Weights of a small self-supervised audio encoder (BEST-RQ): activation silu, depths [2, 4, 2].
Rows from block 5, named by matrix and row number. Rows with one number belong to one channel. Each number is 50 + 12 x the weight over its row's rms, rounded and kept within 0 to 99. All counts start at 0. After the name is the row's rms in percent of the matrix's.
# convs1: first pointwise conv (model.blocks.5.convs.1.weight, 240x240x1), inputs 192-239
# convs3: second pointwise conv (model.blocks.5.convs.3.weight, 240x240x1, transposed), outputs 192-239
convs1.55 103:42 56 53 54 54 48 45 65 77 45 37 66 64 47 62 44 43 59 40 72 39 51 45 53 57 42 41 56 63 54 64 49 38 54 45 54 44 55 51 51 50 40 49 35 43 55 38 44
convs1.56 106:44 43 80 42 62 49 46 84 52 63 39 37 75 74 47 64 51 64 52 36 72 43 47 62 59 28 39 56 52 51 59 55 67 44 68 49 52 64 45 52 43 55 66 78 41 51 52 49
convs1.57 095:40 36 76 64 56 34 66 56 41 44 57 46 00 72 67 45 34 59 63 49 62 26 66 40 43 51 63 48 56 54 51 49 33 63 38 51 71 53 32 37 46 32 49 72 36 59 65 76
convs1.58 105:58 45 61 67 47 45 44 56 42 73 54 56 44 53 70 61 59 45 19 29 68 38 43 54 53 49 57 44 53 53 50 49 72 53 51 53 53 33 43 73 63 59 57 47 49 58 51 60
convs1.59 117:38 69 54 67 49 62 48 20 50 87 52 60 27 67 46 61 44 51 49 52 46 70 41 60 44 70 34 51 47 51 58 49 73 55 42 57 48 48 38 51 48 41 52 70 34 34 53 45
convs1.60 088:74 46 61 64 56 43 47 43 45 45 56 48 52 23 59 50 47 49 45 49 70 63 29 63 32 45 58 57 48 64 42 42 40 34 46 62 47 40 34 13 28 68 42 44 70 57 55 56
convs1.61 104:38 54 25 29 54 57 43 30 40 57 42 67 43 57 72 49 44 53 43 66 49 54 41 62 60 59 52 47 29 51 57 47 47 55 54 62 45 46 35 78 75 66 62 43 40 60 44 79
convs1.62 114:35 49 39 45 51 35 50 56 44 52 52 70 55 29 63 33 68 58 45 43 47 47 52 43 27 40 46 55 68 46 43 57 57 56 66 53 54 42 51 52 50 43 57 35 57 52 40 39
convs1.64 109:55 60 54 48 46 41 39 54 49 67 77 67 42 58 56 63 42 09 57 36 46 44 57 46 65 24 56 53 55 57 36 34 31 35 38 50 50 38 57 43 49 40 64 57 60 40 48 26
convs1.65 093:44 53 71 62 38 60 54 54 48 76 41 53 68 54 56 48 34 64 35 40 57 69 46 54 70 69 32 64 43 54 41 75 53 54 43 60 57 45 72 43 40 64 59 50 31 57 44 67
convs1.66 112:61 37 49 42 58 59 59 56 67 26 52 55 53 59 61 39 35 53 46 45 39 35 29 49 45 39 62 41 33 42 35 64 57 54 44 39 29 45 47 30 51 48 61 52 56 61 60 42
convs1.68 100:41 66 53 50 54 49 42 51 50 70 50 62 52 58 58 41 34 47 65 61 49 57 52 36 51 32 53 54 32 37 41 57 54 53 70 59 48 77 43 69 50 62 68 38 57 49 41 31
convs1.69 110:59 50 45 47 56 59 34 72 37 47 52 14 53 43 48 66 37 41 47 49 68 24 64 51 63 50 43 53 39 57 67 47 47 64 45 54 50 46 35 42 41 42 65 55 41 31 82 58
convs1.70 089:58 18 50 50 62 62 32 61 49 46 44 49 42 51 29 62 58 33 63 26 47 49 68 75 42 31 45 39 50 79 64 29 48 60 54 77 49 49 63 40 49 73 41 43 90 56 39 51
convs1.73 085:49 43 70 55 29 46 47 51 42 62 47 64 43 56 38 44 63 33 63 49 49 54 44 32 44 45 39 38 33 59 46 56 62 34 45 53 27 42 57 59 69 54 37 46 32 64 56 62
convs1.76 106:49 34 56 27 53 54 58 36 44 42 40 49 52 61 53 42 38 66 46 54 52 64 40 53 46 36 75 61 39 39 39 56 73 42 64 57 48 43 32 48 49 65 65 42 54 56 51 36
convs1.77 092:56 46 52 58 46 37 52 43 65 28 38 75 40 46 66 59 51 44 26 44 26 55 48 61 49 44 39 60 56 35 46 33 42 49 60 65 40 73 41 63 46 64 50 53 41 44 53 67
convs1.78 099:50 60 72 64 62 62 53 56 80 60 53 59 49 45 52 60 65 54 46 79 41 44 54 62 40 61 47 36 49 47 88 39 49 57 54 55 60 54 48 33 64 66 63 30 43 35 67 50
convs1.80 087:44 64 53 43 67 57 51 65 61 59 35 54 54 66 55 46 32 52 59 49 58 63 47 52 47 43 35 54 49 37 33 61 36 54 49 43 57 46 54 76 30 55 63 63 51 55 38 67
convs1.81 096:46 41 51 50 56 56 57 51 40 45 45 48 58 54 67 72 40 43 57 71 55 55 66 73 53 57 45 43 60 57 39 38 42 87 46 29 42 48 72 57 37 61 34 45 50 57 23 59
convs1.83 143:43 53 49 52 57 69 58 55 55 52 50 44 39 49 53 60 27 51 40 54 56 32 59 58 57 37 50 31 65 50 49 57 45 45 51 49 46 75 45 58 48 54 34 29 53 59 62 50
convs1.87 086:64 55 23 33 34 41 51 45 69 48 64 39 38 64 50 50 13 42 20 62 60 45 59 51 60 42 33 65 57 47 54 47 61 40 61 43 56 59 38 66 67 59 40 42 32 48 46 34
convs1.89 091:48 53 50 50 41 59 44 70 45 53 53 51 49 56 40 45 64 43 60 54 63 54 70 41 76 71 45 65 66 43 63 56 50 53 31 30 67 37 57 40 38 40 17 34 56 53 50 49
convs1.91 117:50 55 40 65 54 48 50 53 68 41 29 82 74 61 58 44 30 48 52 53 72 44 36 48 59 34 75 50 54 47 30 50 55 56 48 54 54 34 48 48 39 56 48 33 54 53 36 46
convs1.92 082:67 58 80 39 66 43 49 34 46 56 54 66 38 56 58 62 71 59 46 54 44 45 56 42 30 53 64 49 27 58 55 19 64 25 22 29 45 42 24 70 60 55 51 48 69 39 61 38
convs1.96 092:48 22 32 49 52 44 32 57 32 58 52 37 65 29 42 42 30 54 42 54 62 44 72 53 40 53 39 48 63 48 56 82 64 33 59 50 66 24 59 53 42 73 40 49 34 43 59 48
convs1.97 094:49 56 51 33 46 35 63 25 79 62 60 57 62 54 53 43 53 38 74 65 62 37 47 27 42 35 58 47 42 54 50 37 68 37 30 44 52 34 66 43 59 49 44 45 34 26 56 50
convs1.98 100:57 61 38 36 50 60 58 33 36 50 39 41 69 46 42 52 37 62 41 45 74 43 52 58 48 45 50 43 38 40 50 54 50 51 64 57 31 47 48 45 54 48 61 46 40 57 45 45
convs1.99 109:64 57 49 44 58 50 63 50 64 68 62 53 73 57 56 58 44 38 37 76 57 51 43 46 43 50 43 58 69 68 54 35 57 56 59 47 36 54 66 37 48 35 48 30 64 60 50 37
convs1.100 098:53 51 64 35 46 59 70 25 53 49 44 65 46 46 31 50 72 58 60 62 52 53 74 59 48 44 39 55 58 35 44 40 57 63 54 38 54 46 48 60 43 51 49 55 59 64 57 36
convs1.101 102:42 24 51 44 54 62 66 36 45 34 46 34 52 59 58 53 42 63 47 61 29 56 40 69 46 54 45 52 36 37 53 43 21 55 38 28 47 54 49 43 49 37 43 61 64 37 53 40
convs1.102 092:55 44 33 49 51 49 38 40 62 64 50 48 54 68 55 66 48 44 58 53 31 54 40 68 53 62 55 39 36 51 53 38 48 68 53 43 61 64 72 53 56 58 56 30 83 73 58 40
convs1.104 104:31 57 39 40 46 42 67 37 57 39 32 72 32 40 41 88 31 36 57 45 66 41 47 50 61 43 53 48 70 61 60 59 67 53 35 51 61 45 45 44 61 53 52 40 39 43 60 41
convs1.105 107:62 52 41 69 41 67 60 47 66 73 57 57 53 48 65 63 36 44 48 33 42 50 27 41 48 60 33 37 51 21 08 62 82 52 59 44 39 45 56 74 35 68 41 54 52 60 42 58
convs1.106 100:55 52 57 56 47 70 49 63 60 51 43 49 40 37 46 47 49 56 40 52 54 58 53 68 54 51 62 38 58 65 44 43 46 51 59 47 32 42 66 63 46 65 33 39 51 37 47 48
convs1.112 095:41 46 82 45 47 35 22 41 55 72 51 55 78 38 49 75 50 52 60 05 50 55 57 47 53 32 58 57 52 53 45 40 46 71 38 56 41 45 63 37 48 51 46 35 54 52 37 64
convs1.113 085:49 46 43 45 55 68 64 64 48 67 48 24 45 49 84 28 51 47 44 42 24 46 69 43 33 55 41 57 33 41 39 48 29 35 36 56 46 36 54 51 30 57 62 67 55 62 56 41
convs1.115 102:60 59 34 63 44 60 39 43 33 52 62 55 51 40 70 68 56 50 41 46 53 59 42 42 45 48 51 41 70 40 60 55 43 52 59 37 34 35 48 30 62 53 24 56 40 29 49 57
convs1.116 104:38 62 67 50 35 50 49 16 41 34 65 64 38 36 51 46 63 65 47 48 59 40 66 48 43 68 44 58 64 59 46 57 47 47 45 42 41 39 79 44 60 47 41 51 58 31 45 67
convs1.117 091:58 57 68 51 60 52 57 41 38 15 41 30 64 35 52 65 62 50 61 41 37 59 58 66 51 39 46 55 32 37 43 28 27 64 20 36 37 40 65 47 43 43 46 71 49 64 42 53
convs1.119 119:51 39 58 58 40 63 53 66 23 21 45 62 84 39 43 51 63 60 46 50 34 66 61 36 52 57 59 43 48 72 60 61 30 60 51 60 45 44 57 45 49 53 59 34 56 34 46 01
convs1.122 094:62 52 60 68 55 48 25 39 48 48 50 86 47 43 50 45 35 49 70 37 72 24 48 26 27 25 63 72 61 62 58 54 47 65 55 53 43 60 30 56 60 46 61 35 51 56 42 69
convs1.124 092:39 44 48 54 41 42 27 60 47 75 67 56 67 52 43 57 43 27 61 61 51 46 36 35 22 63 55 26 46 60 67 48 46 41 39 53 57 33 65 43 42 39 43 35 55 44 47 49
convs1.126 097:40 49 55 25 36 47 33 27 32 52 61 53 34 57 73 37 49 45 42 32 47 54 60 38 29 27 56 61 34 47 42 61 61 40 53 54 47 75 73 47 58 54 51 51 36 43 35 45
convs1.127 103:62 66 52 53 41 31 65 76 63 34 63 47 40 56 29 51 37 60 49 47 24 67 52 36 54 56 44 52 58 42 39 45 58 58 59 44 63 56 53 50 45 47 62 52 60 35 51 42
convs1.128 091:53 40 64 49 39 57 60 66 53 61 41 41 78 69 37 60 40 31 39 37 57 68 40 56 38 70 34 55 38 37 64 49 47 64 48 49 57 44 48 52 38 61 52 28 49 64 49 45
convs1.129 090:53 36 58 60 38 55 50 44 60 65 48 60 30 47 33 37 67 40 68 61 31 33 27 73 32 68 65 44 58 56 45 40 65 42 56 58 48 50 51 56 54 47 62 29 56 31 41 44
convs1.131 115:46 33 39 58 50 53 55 38 57 32 52 58 47 63 72 61 33 33 37 41 56 66 48 45 51 51 76 46 68 31 30 59 47 55 56 47 40 49 49 48 46 41 51 68 51 35 40 41
convs1.132 092:46 60 57 56 51 54 51 41 57 54 28 69 46 62 50 64 58 36 31 44 52 69 36 47 47 62 47 58 53 59 31 27 59 56 48 39 45 49 57 50 49 55 69 65 43 38 36 57
convs1.135 110:65 54 34 26 54 47 48 26 29 36 43 51 74 51 19 37 44 42 60 40 51 53 35 50 52 38 70 48 46 46 50 41 43 48 58 38 47 53 38 51 52 57 70 54 52 43 79 43
convs1.137 099:56 54 52 40 66 59 66 50 63 51 38 62 72 49 67 56 66 43 49 61 45 26 49 41 35 49 69 57 48 74 67 56 41 50 55 58 45 07 50 56 43 52 55 19 36 51 60 42
convs1.138 097:34 58 67 44 46 52 39 49 23 27 67 63 55 34 49 65 73 58 39 47 49 58 54 57 45 46 42 70 58 47 49 31 48 54 33 32 38 41 44 45 39 58 65 43 31 53 65 32
convs1.139 083:53 45 47 60 59 37 51 46 62 69 32 54 75 50 46 60 48 38 33 39 45 49 49 30 54 75 45 69 47 62 46 58 40 40 36 45 43 65 42 63 45 65 68 47 51 65 74 52
convs1.143 110:51 67 63 25 51 52 47 29 22 45 40 44 73 48 63 46 51 74 31 34 51 66 62 44 67 48 50 54 54 40 38 44 43 51 72 40 58 73 60 48 58 54 47 48 47 54 44 52
convs1.146 091:54 54 50 52 51 55 58 66 66 76 63 69 87 34 66 59 57 64 35 55 25 38 67 45 33 54 59 62 64 63 59 52 56 49 58 50 54 56 34 54 44 44 59 43 48 42 55 48
convs1.148 080:50 85 71 35 49 43 45 36 41 38 60 48 55 64 64 59 36 51 39 59 63 51 62 57 47 71 43 51 40 48 64 42 55 51 37 45 42 58 55 60 72 46 47 55 69 20 56 67
convs1.149 104:41 45 49 48 62 40 57 26 25 68 74 60 39 27 47 47 51 34 46 74 45 49 58 47 63 84 64 45 42 41 58 43 63 71 61 46 40 68 54 42 58 29 54 38 74 68 50 57
convs1.151 101:61 42 49 66 51 24 65 49 55 55 95 48 48 75 43 59 49 72 49 49 29 41 40 36 66 74 46 62 51 69 37 41 40 50 45 32 39 59 28 35 46 66 54 38 49 47 47 39
convs1.152 105:72 34 68 47 50 44 50 60 45 47 82 86 33 56 51 58 52 65 41 40 39 34 35 60 44 54 44 48 53 55 15 51 48 51 32 37 46 41 44 50 50 49 37 43 55 54 60 49
convs1.153 097:47 57 39 54 57 71 29 43 65 89 27 29 31 42 55 87 67 51 53 40 17 35 42 63 49 49 44 35 43 51 54 57 36 73 63 60 42 37 50 58 52 53 53 53 54 51 38 36
convs1.155 117:38 69 58 56 38 21 58 51 70 72 36 59 45 54 55 44 73 41 52 43 41 57 47 39 62 30 49 52 54 39 61 40 28 53 59 60 43 62 56 51 62 25 38 49 36 37 46 59
convs1.157 099:42 26 50 50 45 68 63 46 56 43 54 43 57 46 32 53 37 60 67 42 28 53 50 59 23 55 48 53 47 63 50 47 44 82 54 63 47 55 67 77 32 52 55 77 36 49 51 73
convs1.158 100:43 51 55 48 56 49 51 40 48 63 45 60 44 34 51 60 64 66 55 37 55 63 41 42 50 35 60 37 52 63 79 67 52 56 36 48 51 47 61 63 57 28 65 52 42 27 52 53
convs1.159 091:50 37 77 76 51 59 40 60 46 61 75 54 36 24 52 32 67 78 39 55 68 39 32 45 51 54 57 43 38 55 52 46 42 46 54 45 23 55 58 57 76 59 53 36 62 36 50 65
convs1.161 099:56 61 08 53 46 18 47 64 28 52 56 43 47 42 76 49 52 43 62 55 67 45 38 47 42 54 62 44 62 32 60 45 39 62 58 63 61 47 78 50 59 36 46 53 62 44 58 51
convs1.162 093:61 43 40 60 42 42 57 36 29 48 48 34 57 20 28 61 62 43 52 52 60 40 36 70 60 77 42 32 44 56 75 30 57 45 30 42 50 46 32 52 61 48 41 57 50 38 51 32
convs1.165 094:70 66 44 54 53 59 39 49 40 49 48 47 81 44 40 72 52 62 44 54 31 47 64 42 37 53 67 47 53 45 64 50 53 29 34 54 72 52 56 52 32 61 49 44 49 44 58 45
convs1.171 094:70 50 48 54 46 43 31 46 50 66 54 57 49 66 72 41 46 62 53 39 62 63 55 61 49 60 52 63 70 57 26 75 68 44 38 41 52 43 63 42 48 54 35 64 53 47 42 49
convs3.55 099:62 58 57 66 56 46 61 68 55 52 36 48 35 60 33 55 59 43 38 55 32 40 52 56 36 65 50 42 45 67 49 52 31 86 43 47 45 37 56 55 47 27 68 48 61 55 55 53
convs3.56 100:69 43 19 69 39 64 59 57 49 33 61 37 69 53 48 53 65 49 44 52 28 59 26 51 53 48 40 40 50 69 52 58 61 24 47 47 57 52 64 63 37 50 40 14 47 50 33 59
convs3.57 096:60 54 42 48 72 48 34 45 59 53 46 63 64 62 44 41 56 56 37 68 73 55 64 52 70 50 59 44 23 47 62 56 50 36 54 46 61 50 71 66 65 39 63 33 45 52 48 59
convs3.58 105:39 62 69 47 46 51 45 45 24 45 55 38 83 49 60 63 74 54 54 48 50 43 39 43 49 44 37 62 61 46 56 43 59 70 53 52 48 30 69 50 49 46 49 60 78 47 57 59
convs3.59 124:61 58 52 53 66 44 61 47 46 42 57 59 35 57 55 61 54 48 63 50 30 67 68 58 42 40 41 58 41 53 75 47 43 48 52 54 52 60 67 65 82 51 55 54 57 64 44 49
convs3.60 089:48 29 42 63 48 45 68 41 59 27 57 40 47 49 78 43 46 54 34 55 50 56 46 51 38 38 46 71 53 44 50 28 48 56 45 50 73 41 43 67 65 43 31 33 35 57 61 32
convs3.61 102:67 56 76 62 52 63 29 56 50 54 54 49 66 53 60 52 28 85 50 57 40 40 62 37 54 82 49 39 40 71 47 64 71 72 44 43 51 47 61 52 46 59 41 51 59 49 54 62
convs3.62 117:48 25 49 55 39 83 44 37 50 46 70 45 54 42 52 44 58 42 65 51 51 46 44 55 63 55 35 46 59 46 45 46 76 45 37 29 41 70 35 48 49 63 60 75 54 52 50 37
convs3.64 094:45 76 40 41 31 79 70 28 56 39 52 29 20 48 34 65 52 51 42 45 15 68 56 60 55 34 62 49 74 43 59 39 55 57 54 33 46 53 65 44 63 62 75 62 63 62 43 40
convs3.65 099:55 62 45 54 73 41 50 62 42 27 59 37 71 54 63 40 59 74 31 55 64 54 57 36 70 66 56 40 59 67 58 61 51 58 50 55 41 59 67 60 69 34 55 58 71 46 60 43
convs3.66 108:51 64 57 44 49 63 61 52 37 24 66 56 36 64 30 60 55 56 53 56 58 36 57 49 50 70 42 65 60 49 50 50 58 66 58 60 50 45 27 47 48 62 22 61 48 41 55 37
convs3.68 096:47 57 50 56 48 65 60 47 54 40 37 61 40 64 31 57 43 57 51 55 30 31 60 41 34 51 50 39 61 65 71 48 48 61 50 70 50 73 38 74 40 40 53 27 61 62 57 47
convs3.69 116:50 54 49 68 46 46 54 53 57 64 58 31 68 60 54 51 54 56 43 44 58 55 38 55 60 53 50 50 48 54 60 42 49 39 54 45 41 59 63 45 54 43 58 53 41 61 62 40
convs3.70 085:58 55 37 54 40 33 58 60 55 47 38 50 43 47 55 50 58 58 79 46 41 34 37 52 42 55 52 37 35 43 47 48 57 45 56 69 42 37 35 29 60 32 40 49 39 35 60 60
convs3.73 084:52 35 59 59 51 35 56 49 43 60 64 91 57 62 53 45 33 57 33 41 34 25 45 49 57 68 61 27 34 49 46 46 61 22 57 55 49 52 52 49 53 35 86 34 27 43 43 55
convs3.76 114:68 60 49 83 62 52 57 61 55 41 47 54 45 53 39 47 58 29 43 48 43 48 45 43 54 48 71 62 75 57 54 66 67 44 56 62 50 31 53 51 41 57 54 37 61 48 45 44
convs3.77 096:52 51 62 58 46 59 45 61 64 58 44 58 52 40 70 58 51 36 32 47 54 44 51 38 42 32 57 35 32 49 69 49 58 58 35 57 42 49 53 61 40 57 45 62 68 60 63 46
convs3.78 106:27 48 36 52 47 63 53 52 40 53 43 53 27 64 37 36 45 43 59 51 48 68 39 43 49 47 71 53 48 25 72 47 64 58 60 30 37 48 51 62 29 62 50 65 38 48 64 29
convs3.80 089:59 51 57 36 27 22 74 39 62 56 69 39 35 56 66 41 56 38 50 53 40 63 59 45 60 79 47 53 57 57 35 44 40 56 41 39 55 46 28 44 65 43 42 67 54 48 49 57
convs3.81 099:49 53 47 44 53 43 70 32 35 51 66 55 54 51 50 73 62 54 57 45 47 60 72 66 42 54 42 57 27 64 58 40 69 56 27 48 51 67 45 48 55 47 47 62 62 46 28 59
convs3.83 130:59 31 45 44 54 66 40 06 46 50 48 54 51 60 54 44 64 62 44 47 38 63 37 51 59 69 48 52 61 50 59 44 39 57 48 49 44 48 49 48 47 44 50 46 61 43 70 50
convs3.87 096:23 38 38 55 55 41 51 70 44 35 53 50 45 61 66 68 27 44 44 48 63 45 41 56 61 48 37 52 71 41 48 39 39 54 59 65 33 54 58 37 49 50 42 54 24 39 46 43
convs3.89 089:41 57 32 50 45 54 61 59 39 52 42 55 46 62 35 59 64 45 44 60 41 50 63 55 53 66 34 39 65 27 44 47 56 51 44 50 55 75 42 40 37 39 54 40 65 53 36 36
convs3.91 116:34 63 66 33 34 56 59 60 62 46 43 33 52 51 51 68 55 47 54 70 45 59 38 59 55 42 41 47 52 37 57 62 61 54 57 50 54 74 58 73 85 34 50 53 68 46 53 32
convs3.92 087:53 44 52 54 59 40 50 26 57 45 30 67 48 57 60 78 69 51 55 52 44 45 62 70 41 43 39 59 61 41 47 53 55 66 69 52 48 49 55 62 50 36 33 55 64 40 55 48
convs3.96 091:52 61 54 32 56 60 49 35 57 61 67 55 31 36 53 46 45 34 40 35 51 34 58 60 52 46 51 55 44 35 49 36 57 61 50 52 42 66 56 54 61 46 54 36 46 46 61 45
convs3.97 089:52 52 42 19 45 43 61 46 47 59 61 48 59 66 46 58 42 39 41 56 42 44 63 44 31 40 61 57 52 37 47 68 76 57 45 56 46 17 55 44 62 44 42 48 67 32 57 57
convs3.98 097:49 32 37 46 45 39 75 44 58 62 73 55 50 56 52 51 66 74 41 41 76 51 50 59 62 28 47 45 63 54 42 35 30 88 50 53 52 29 49 61 52 63 66 75 48 56 51 34
convs3.99 108:54 41 48 40 71 47 34 42 55 55 44 38 64 33 57 75 76 13 45 43 65 36 58 60 55 47 42 47 62 44 45 44 35 56 46 42 44 48 27 51 45 62 63 66 55 53 37 52
convs3.100 091:51 53 47 55 58 48 51 42 50 31 40 63 51 60 53 66 40 47 67 46 43 26 40 44 35 77 49 61 57 29 73 55 66 51 53 71 47 48 27 72 50 60 50 76 51 56 60 52
convs3.101 091:61 43 16 55 53 41 48 50 42 40 44 31 48 74 39 59 60 41 75 47 55 45 51 54 54 37 62 54 52 50 47 60 67 52 36 49 56 41 37 42 48 53 64 48 51 61 33 62
convs3.102 096:49 57 44 64 45 39 36 40 39 48 70 40 48 58 42 67 30 57 72 53 53 58 76 64 35 72 56 55 67 73 52 31 47 49 91 56 60 48 58 61 31 44 55 35 57 49 45 53
convs3.104 104:47 23 30 53 61 45 42 57 53 76 51 45 51 42 33 29 66 43 48 48 40 44 44 61 41 42 31 73 78 71 45 46 46 40 40 51 40 26 62 45 44 33 54 23 60 47 53 20
convs3.105 108:42 39 37 76 37 57 49 65 37 71 69 45 60 68 58 61 39 44 50 36 58 60 66 37 52 51 66 47 55 57 36 55 88 34 56 43 60 64 66 45 29 52 44 38 51 11 58 41
convs3.106 097:56 28 42 58 34 64 54 52 46 40 60 82 49 61 49 48 28 35 48 52 51 38 43 58 48 43 56 35 49 73 60 62 43 45 47 41 54 56 57 46 33 35 71 40 42 43 56 53
convs3.112 095:50 72 54 53 43 54 58 62 67 38 44 57 58 57 40 59 37 69 45 39 73 50 51 58 61 54 43 43 65 64 43 59 41 49 42 44 52 51 46 59 47 55 60 34 64 52 65 57
convs3.113 094:33 45 56 65 49 68 45 65 55 60 35 43 50 46 48 50 51 63 41 44 71 52 61 27 43 45 49 40 73 43 51 41 41 68 59 40 46 52 58 59 55 49 68 50 43 64 41 59
convs3.115 097:57 63 54 40 57 49 52 63 54 34 42 61 55 67 37 55 42 91 55 34 32 41 43 61 52 42 56 46 49 30 44 47 40 53 36 53 37 53 33 43 44 46 31 63 48 46 50 46
convs3.116 097:92 61 34 56 43 42 68 71 44 22 37 52 47 59 38 52 12 54 67 39 39 61 44 37 47 61 55 46 25 49 47 40 37 51 36 48 56 61 33 65 63 61 68 36 59 61 47 71
convs3.117 096:57 37 47 43 52 58 68 57 34 64 49 35 59 46 50 51 66 72 42 63 90 63 48 69 50 27 55 53 62 40 50 67 52 47 37 47 37 42 50 56 51 77 48 46 46 45 63 50
convs3.119 120:59 29 62 57 52 51 43 54 33 11 41 54 57 42 72 36 47 58 59 61 30 46 33 37 21 64 61 31 57 42 43 50 53 57 57 59 70 36 49 31 57 52 79 38 49 77 36 40
convs3.122 096:42 33 45 43 59 55 83 48 69 41 54 68 56 35 18 59 37 20 56 50 45 41 34 57 32 50 47 42 39 53 48 48 71 43 63 64 51 40 37 56 56 47 51 62 51 51 33 39
convs3.124 092:62 76 55 71 51 42 20 48 51 37 49 45 41 35 61 46 27 53 56 42 53 57 41 83 58 45 42 62 52 70 70 46 51 50 40 50 52 58 73 35 46 58 64 36 53 39 52 48
convs3.126 107:66 61 38 46 49 36 56 55 73 26 66 64 45 47 43 43 47 50 71 73 45 58 43 40 46 33 61 52 56 39 52 53 63 51 57 82 45 43 32 53 47 49 31 37 60 49 46 62
convs3.127 104:60 50 33 83 52 58 73 51 32 68 53 63 40 50 47 52 48 58 46 57 44 51 53 46 56 47 63 55 47 83 63 50 55 54 66 61 26 62 47 45 70 31 59 61 51 46 44 35
convs3.128 098:54 41 52 63 63 39 46 45 57 28 49 56 48 66 49 38 41 76 53 44 66 55 57 40 30 44 69 57 37 85 54 53 41 47 64 58 53 43 52 49 45 70 50 52 44 69 66 37
convs3.129 085:57 66 54 28 44 31 39 38 63 36 63 49 28 46 39 32 29 62 65 30 43 63 48 41 10 21 51 57 42 60 67 35 43 61 40 46 51 43 52 38 49 66 61 69 53 45 59 70
convs3.131 115:67 61 40 47 44 52 57 55 33 44 58 43 55 41 46 54 68 37 53 38 48 45 37 50 44 40 48 56 47 53 69 37 48 32 36 56 32 64 62 46 58 37 54 53 56 68 38 33
convs3.132 095:68 54 48 37 48 47 71 55 64 45 49 42 54 67 61 48 48 63 53 53 40 27 41 37 59 51 59 45 46 32 66 47 56 46 36 45 55 56 60 47 68 49 42 48 45 37 61 63
convs3.135 117:40 61 49 70 58 30 60 64 48 39 51 61 71 48 59 52 63 43 55 61 43 45 45 43 45 62 30 39 45 65 43 47 67 60 31 43 47 77 48 32 43 45 61 65 63 51 43 74
convs3.137 104:55 41 49 40 69 62 53 51 43 61 51 55 38 54 46 49 56 46 54 57 51 56 52 52 43 49 57 64 41 70 46 61 15 60 63 56 82 54 63 52 54 60 50 26 56 52 28 58
convs3.138 097:47 80 49 50 51 53 27 71 34 40 49 48 36 64 46 67 46 42 33 61 62 75 45 58 33 48 72 45 30 42 48 58 32 38 57 58 50 55 62 55 45 42 47 52 57 42 55 46
convs3.139 087:49 51 46 42 54 56 56 73 44 55 69 34 54 53 58 55 48 54 59 34 47 40 42 61 45 56 53 46 68 62 59 54 43 49 47 49 57 34 54 51 49 55 57 23 39 53 51 76
convs3.143 113:59 45 29 61 38 48 60 30 44 56 35 60 54 51 32 52 59 43 48 19 46 59 52 38 48 46 66 41 45 74 59 76 65 50 46 50 54 53 47 51 37 49 61 80 61 55 46 41
convs3.146 093:53 47 56 51 50 44 54 59 32 62 61 44 57 69 41 53 47 41 47 63 45 68 48 36 64 37 45 49 32 56 50 46 34 56 55 50 39 38 68 62 49 22 48 46 53 44 37 52
convs3.148 077:60 36 51 44 43 59 41 78 67 53 69 47 59 48 57 37 58 41 43 55 31 39 52 49 46 44 43 47 40 56 33 52 63 30 54 51 35 36 46 53 36 55 40 46 48 70 55 25
convs3.149 099:40 38 45 38 70 43 45 23 40 68 39 46 56 50 43 51 24 42 51 61 43 19 44 52 51 42 52 75 62 49 41 63 60 42 58 52 30 68 52 63 46 56 47 25 46 53 66 48
convs3.151 096:40 30 60 57 31 31 36 52 75 46 52 50 45 68 54 49 44 73 48 45 43 47 48 65 34 24 36 40 51 49 45 53 46 49 22 53 52 64 66 37 52 74 59 55 49 63 61 61
convs3.152 098:41 46 45 41 75 59 54 54 53 58 73 60 47 50 76 63 30 43 63 45 46 36 52 48 45 47 53 48 49 56 32 56 49 48 67 44 42 35 34 48 79 27 64 55 62 52 41 45
convs3.153 094:65 44 44 52 59 55 77 71 59 42 25 45 50 68 60 53 56 65 40 55 68 45 47 61 53 70 65 53 32 62 63 47 33 48 60 59 71 65 46 47 50 67 44 40 63 58 32 57
convs3.155 119:47 13 54 51 42 60 37 56 47 54 57 61 74 47 36 54 52 69 37 50 49 49 55 53 57 23 66 46 71 44 42 44 37 52 51 42 63 37 53 50 41 57 43 48 38 57 54 50
convs3.157 101:51 49 33 41 44 44 54 35 56 55 40 57 72 61 32 35 48 78 55 43 47 48 50 54 37 63 46 47 72 60 70 41 51 60 69 67 40 27 55 35 62 57 48 34 67 34 43 51
convs3.158 102:53 63 59 46 66 32 62 39 68 60 47 62 68 63 44 70 49 69 60 49 40 27 55 46 54 51 50 44 61 66 65 25 27 58 34 39 54 48 28 46 48 55 61 22 42 42 35 33
convs3.159 090:32 49 28 44 48 44 65 52 72 57 37 49 45 40 79 20 54 65 41 70 70 55 78 44 55 48 47 46 49 47 57 52 60 65 50 44 32 50 40 17 42 51 50 40 50 64 41 58
convs3.161 093:42 36 70 35 60 56 55 70 65 34 33 57 54 66 57 59 53 67 62 48 58 35 43 48 34 44 47 66 37 52 62 69 39 58 50 40 54 62 46 19 49 62 43 42 65 46 61 52
convs3.162 089:48 55 58 33 62 57 41 46 52 42 35 51 52 67 52 54 60 49 52 40 62 51 41 73 40 39 48 53 43 62 37 29 38 37 51 49 32 53 41 45 59 37 38 68 52 69 48 53
convs3.165 088:27 50 63 34 41 62 65 88 31 64 53 49 44 35 59 55 51 50 52 29 56 49 60 65 49 51 40 46 47 35 60 47 52 52 28 39 21 58 77 54 49 35 43 30 55 45 47 68
convs3.171 101:59 53 48 44 55 72 21 51 31 60 36 51 54 44 40 42 35 20 38 74 44 53 35 35 36 51 52 54 37 40 37 48 84 44 62 30 53 55 39 56 53 58 61 43 53 53 34 44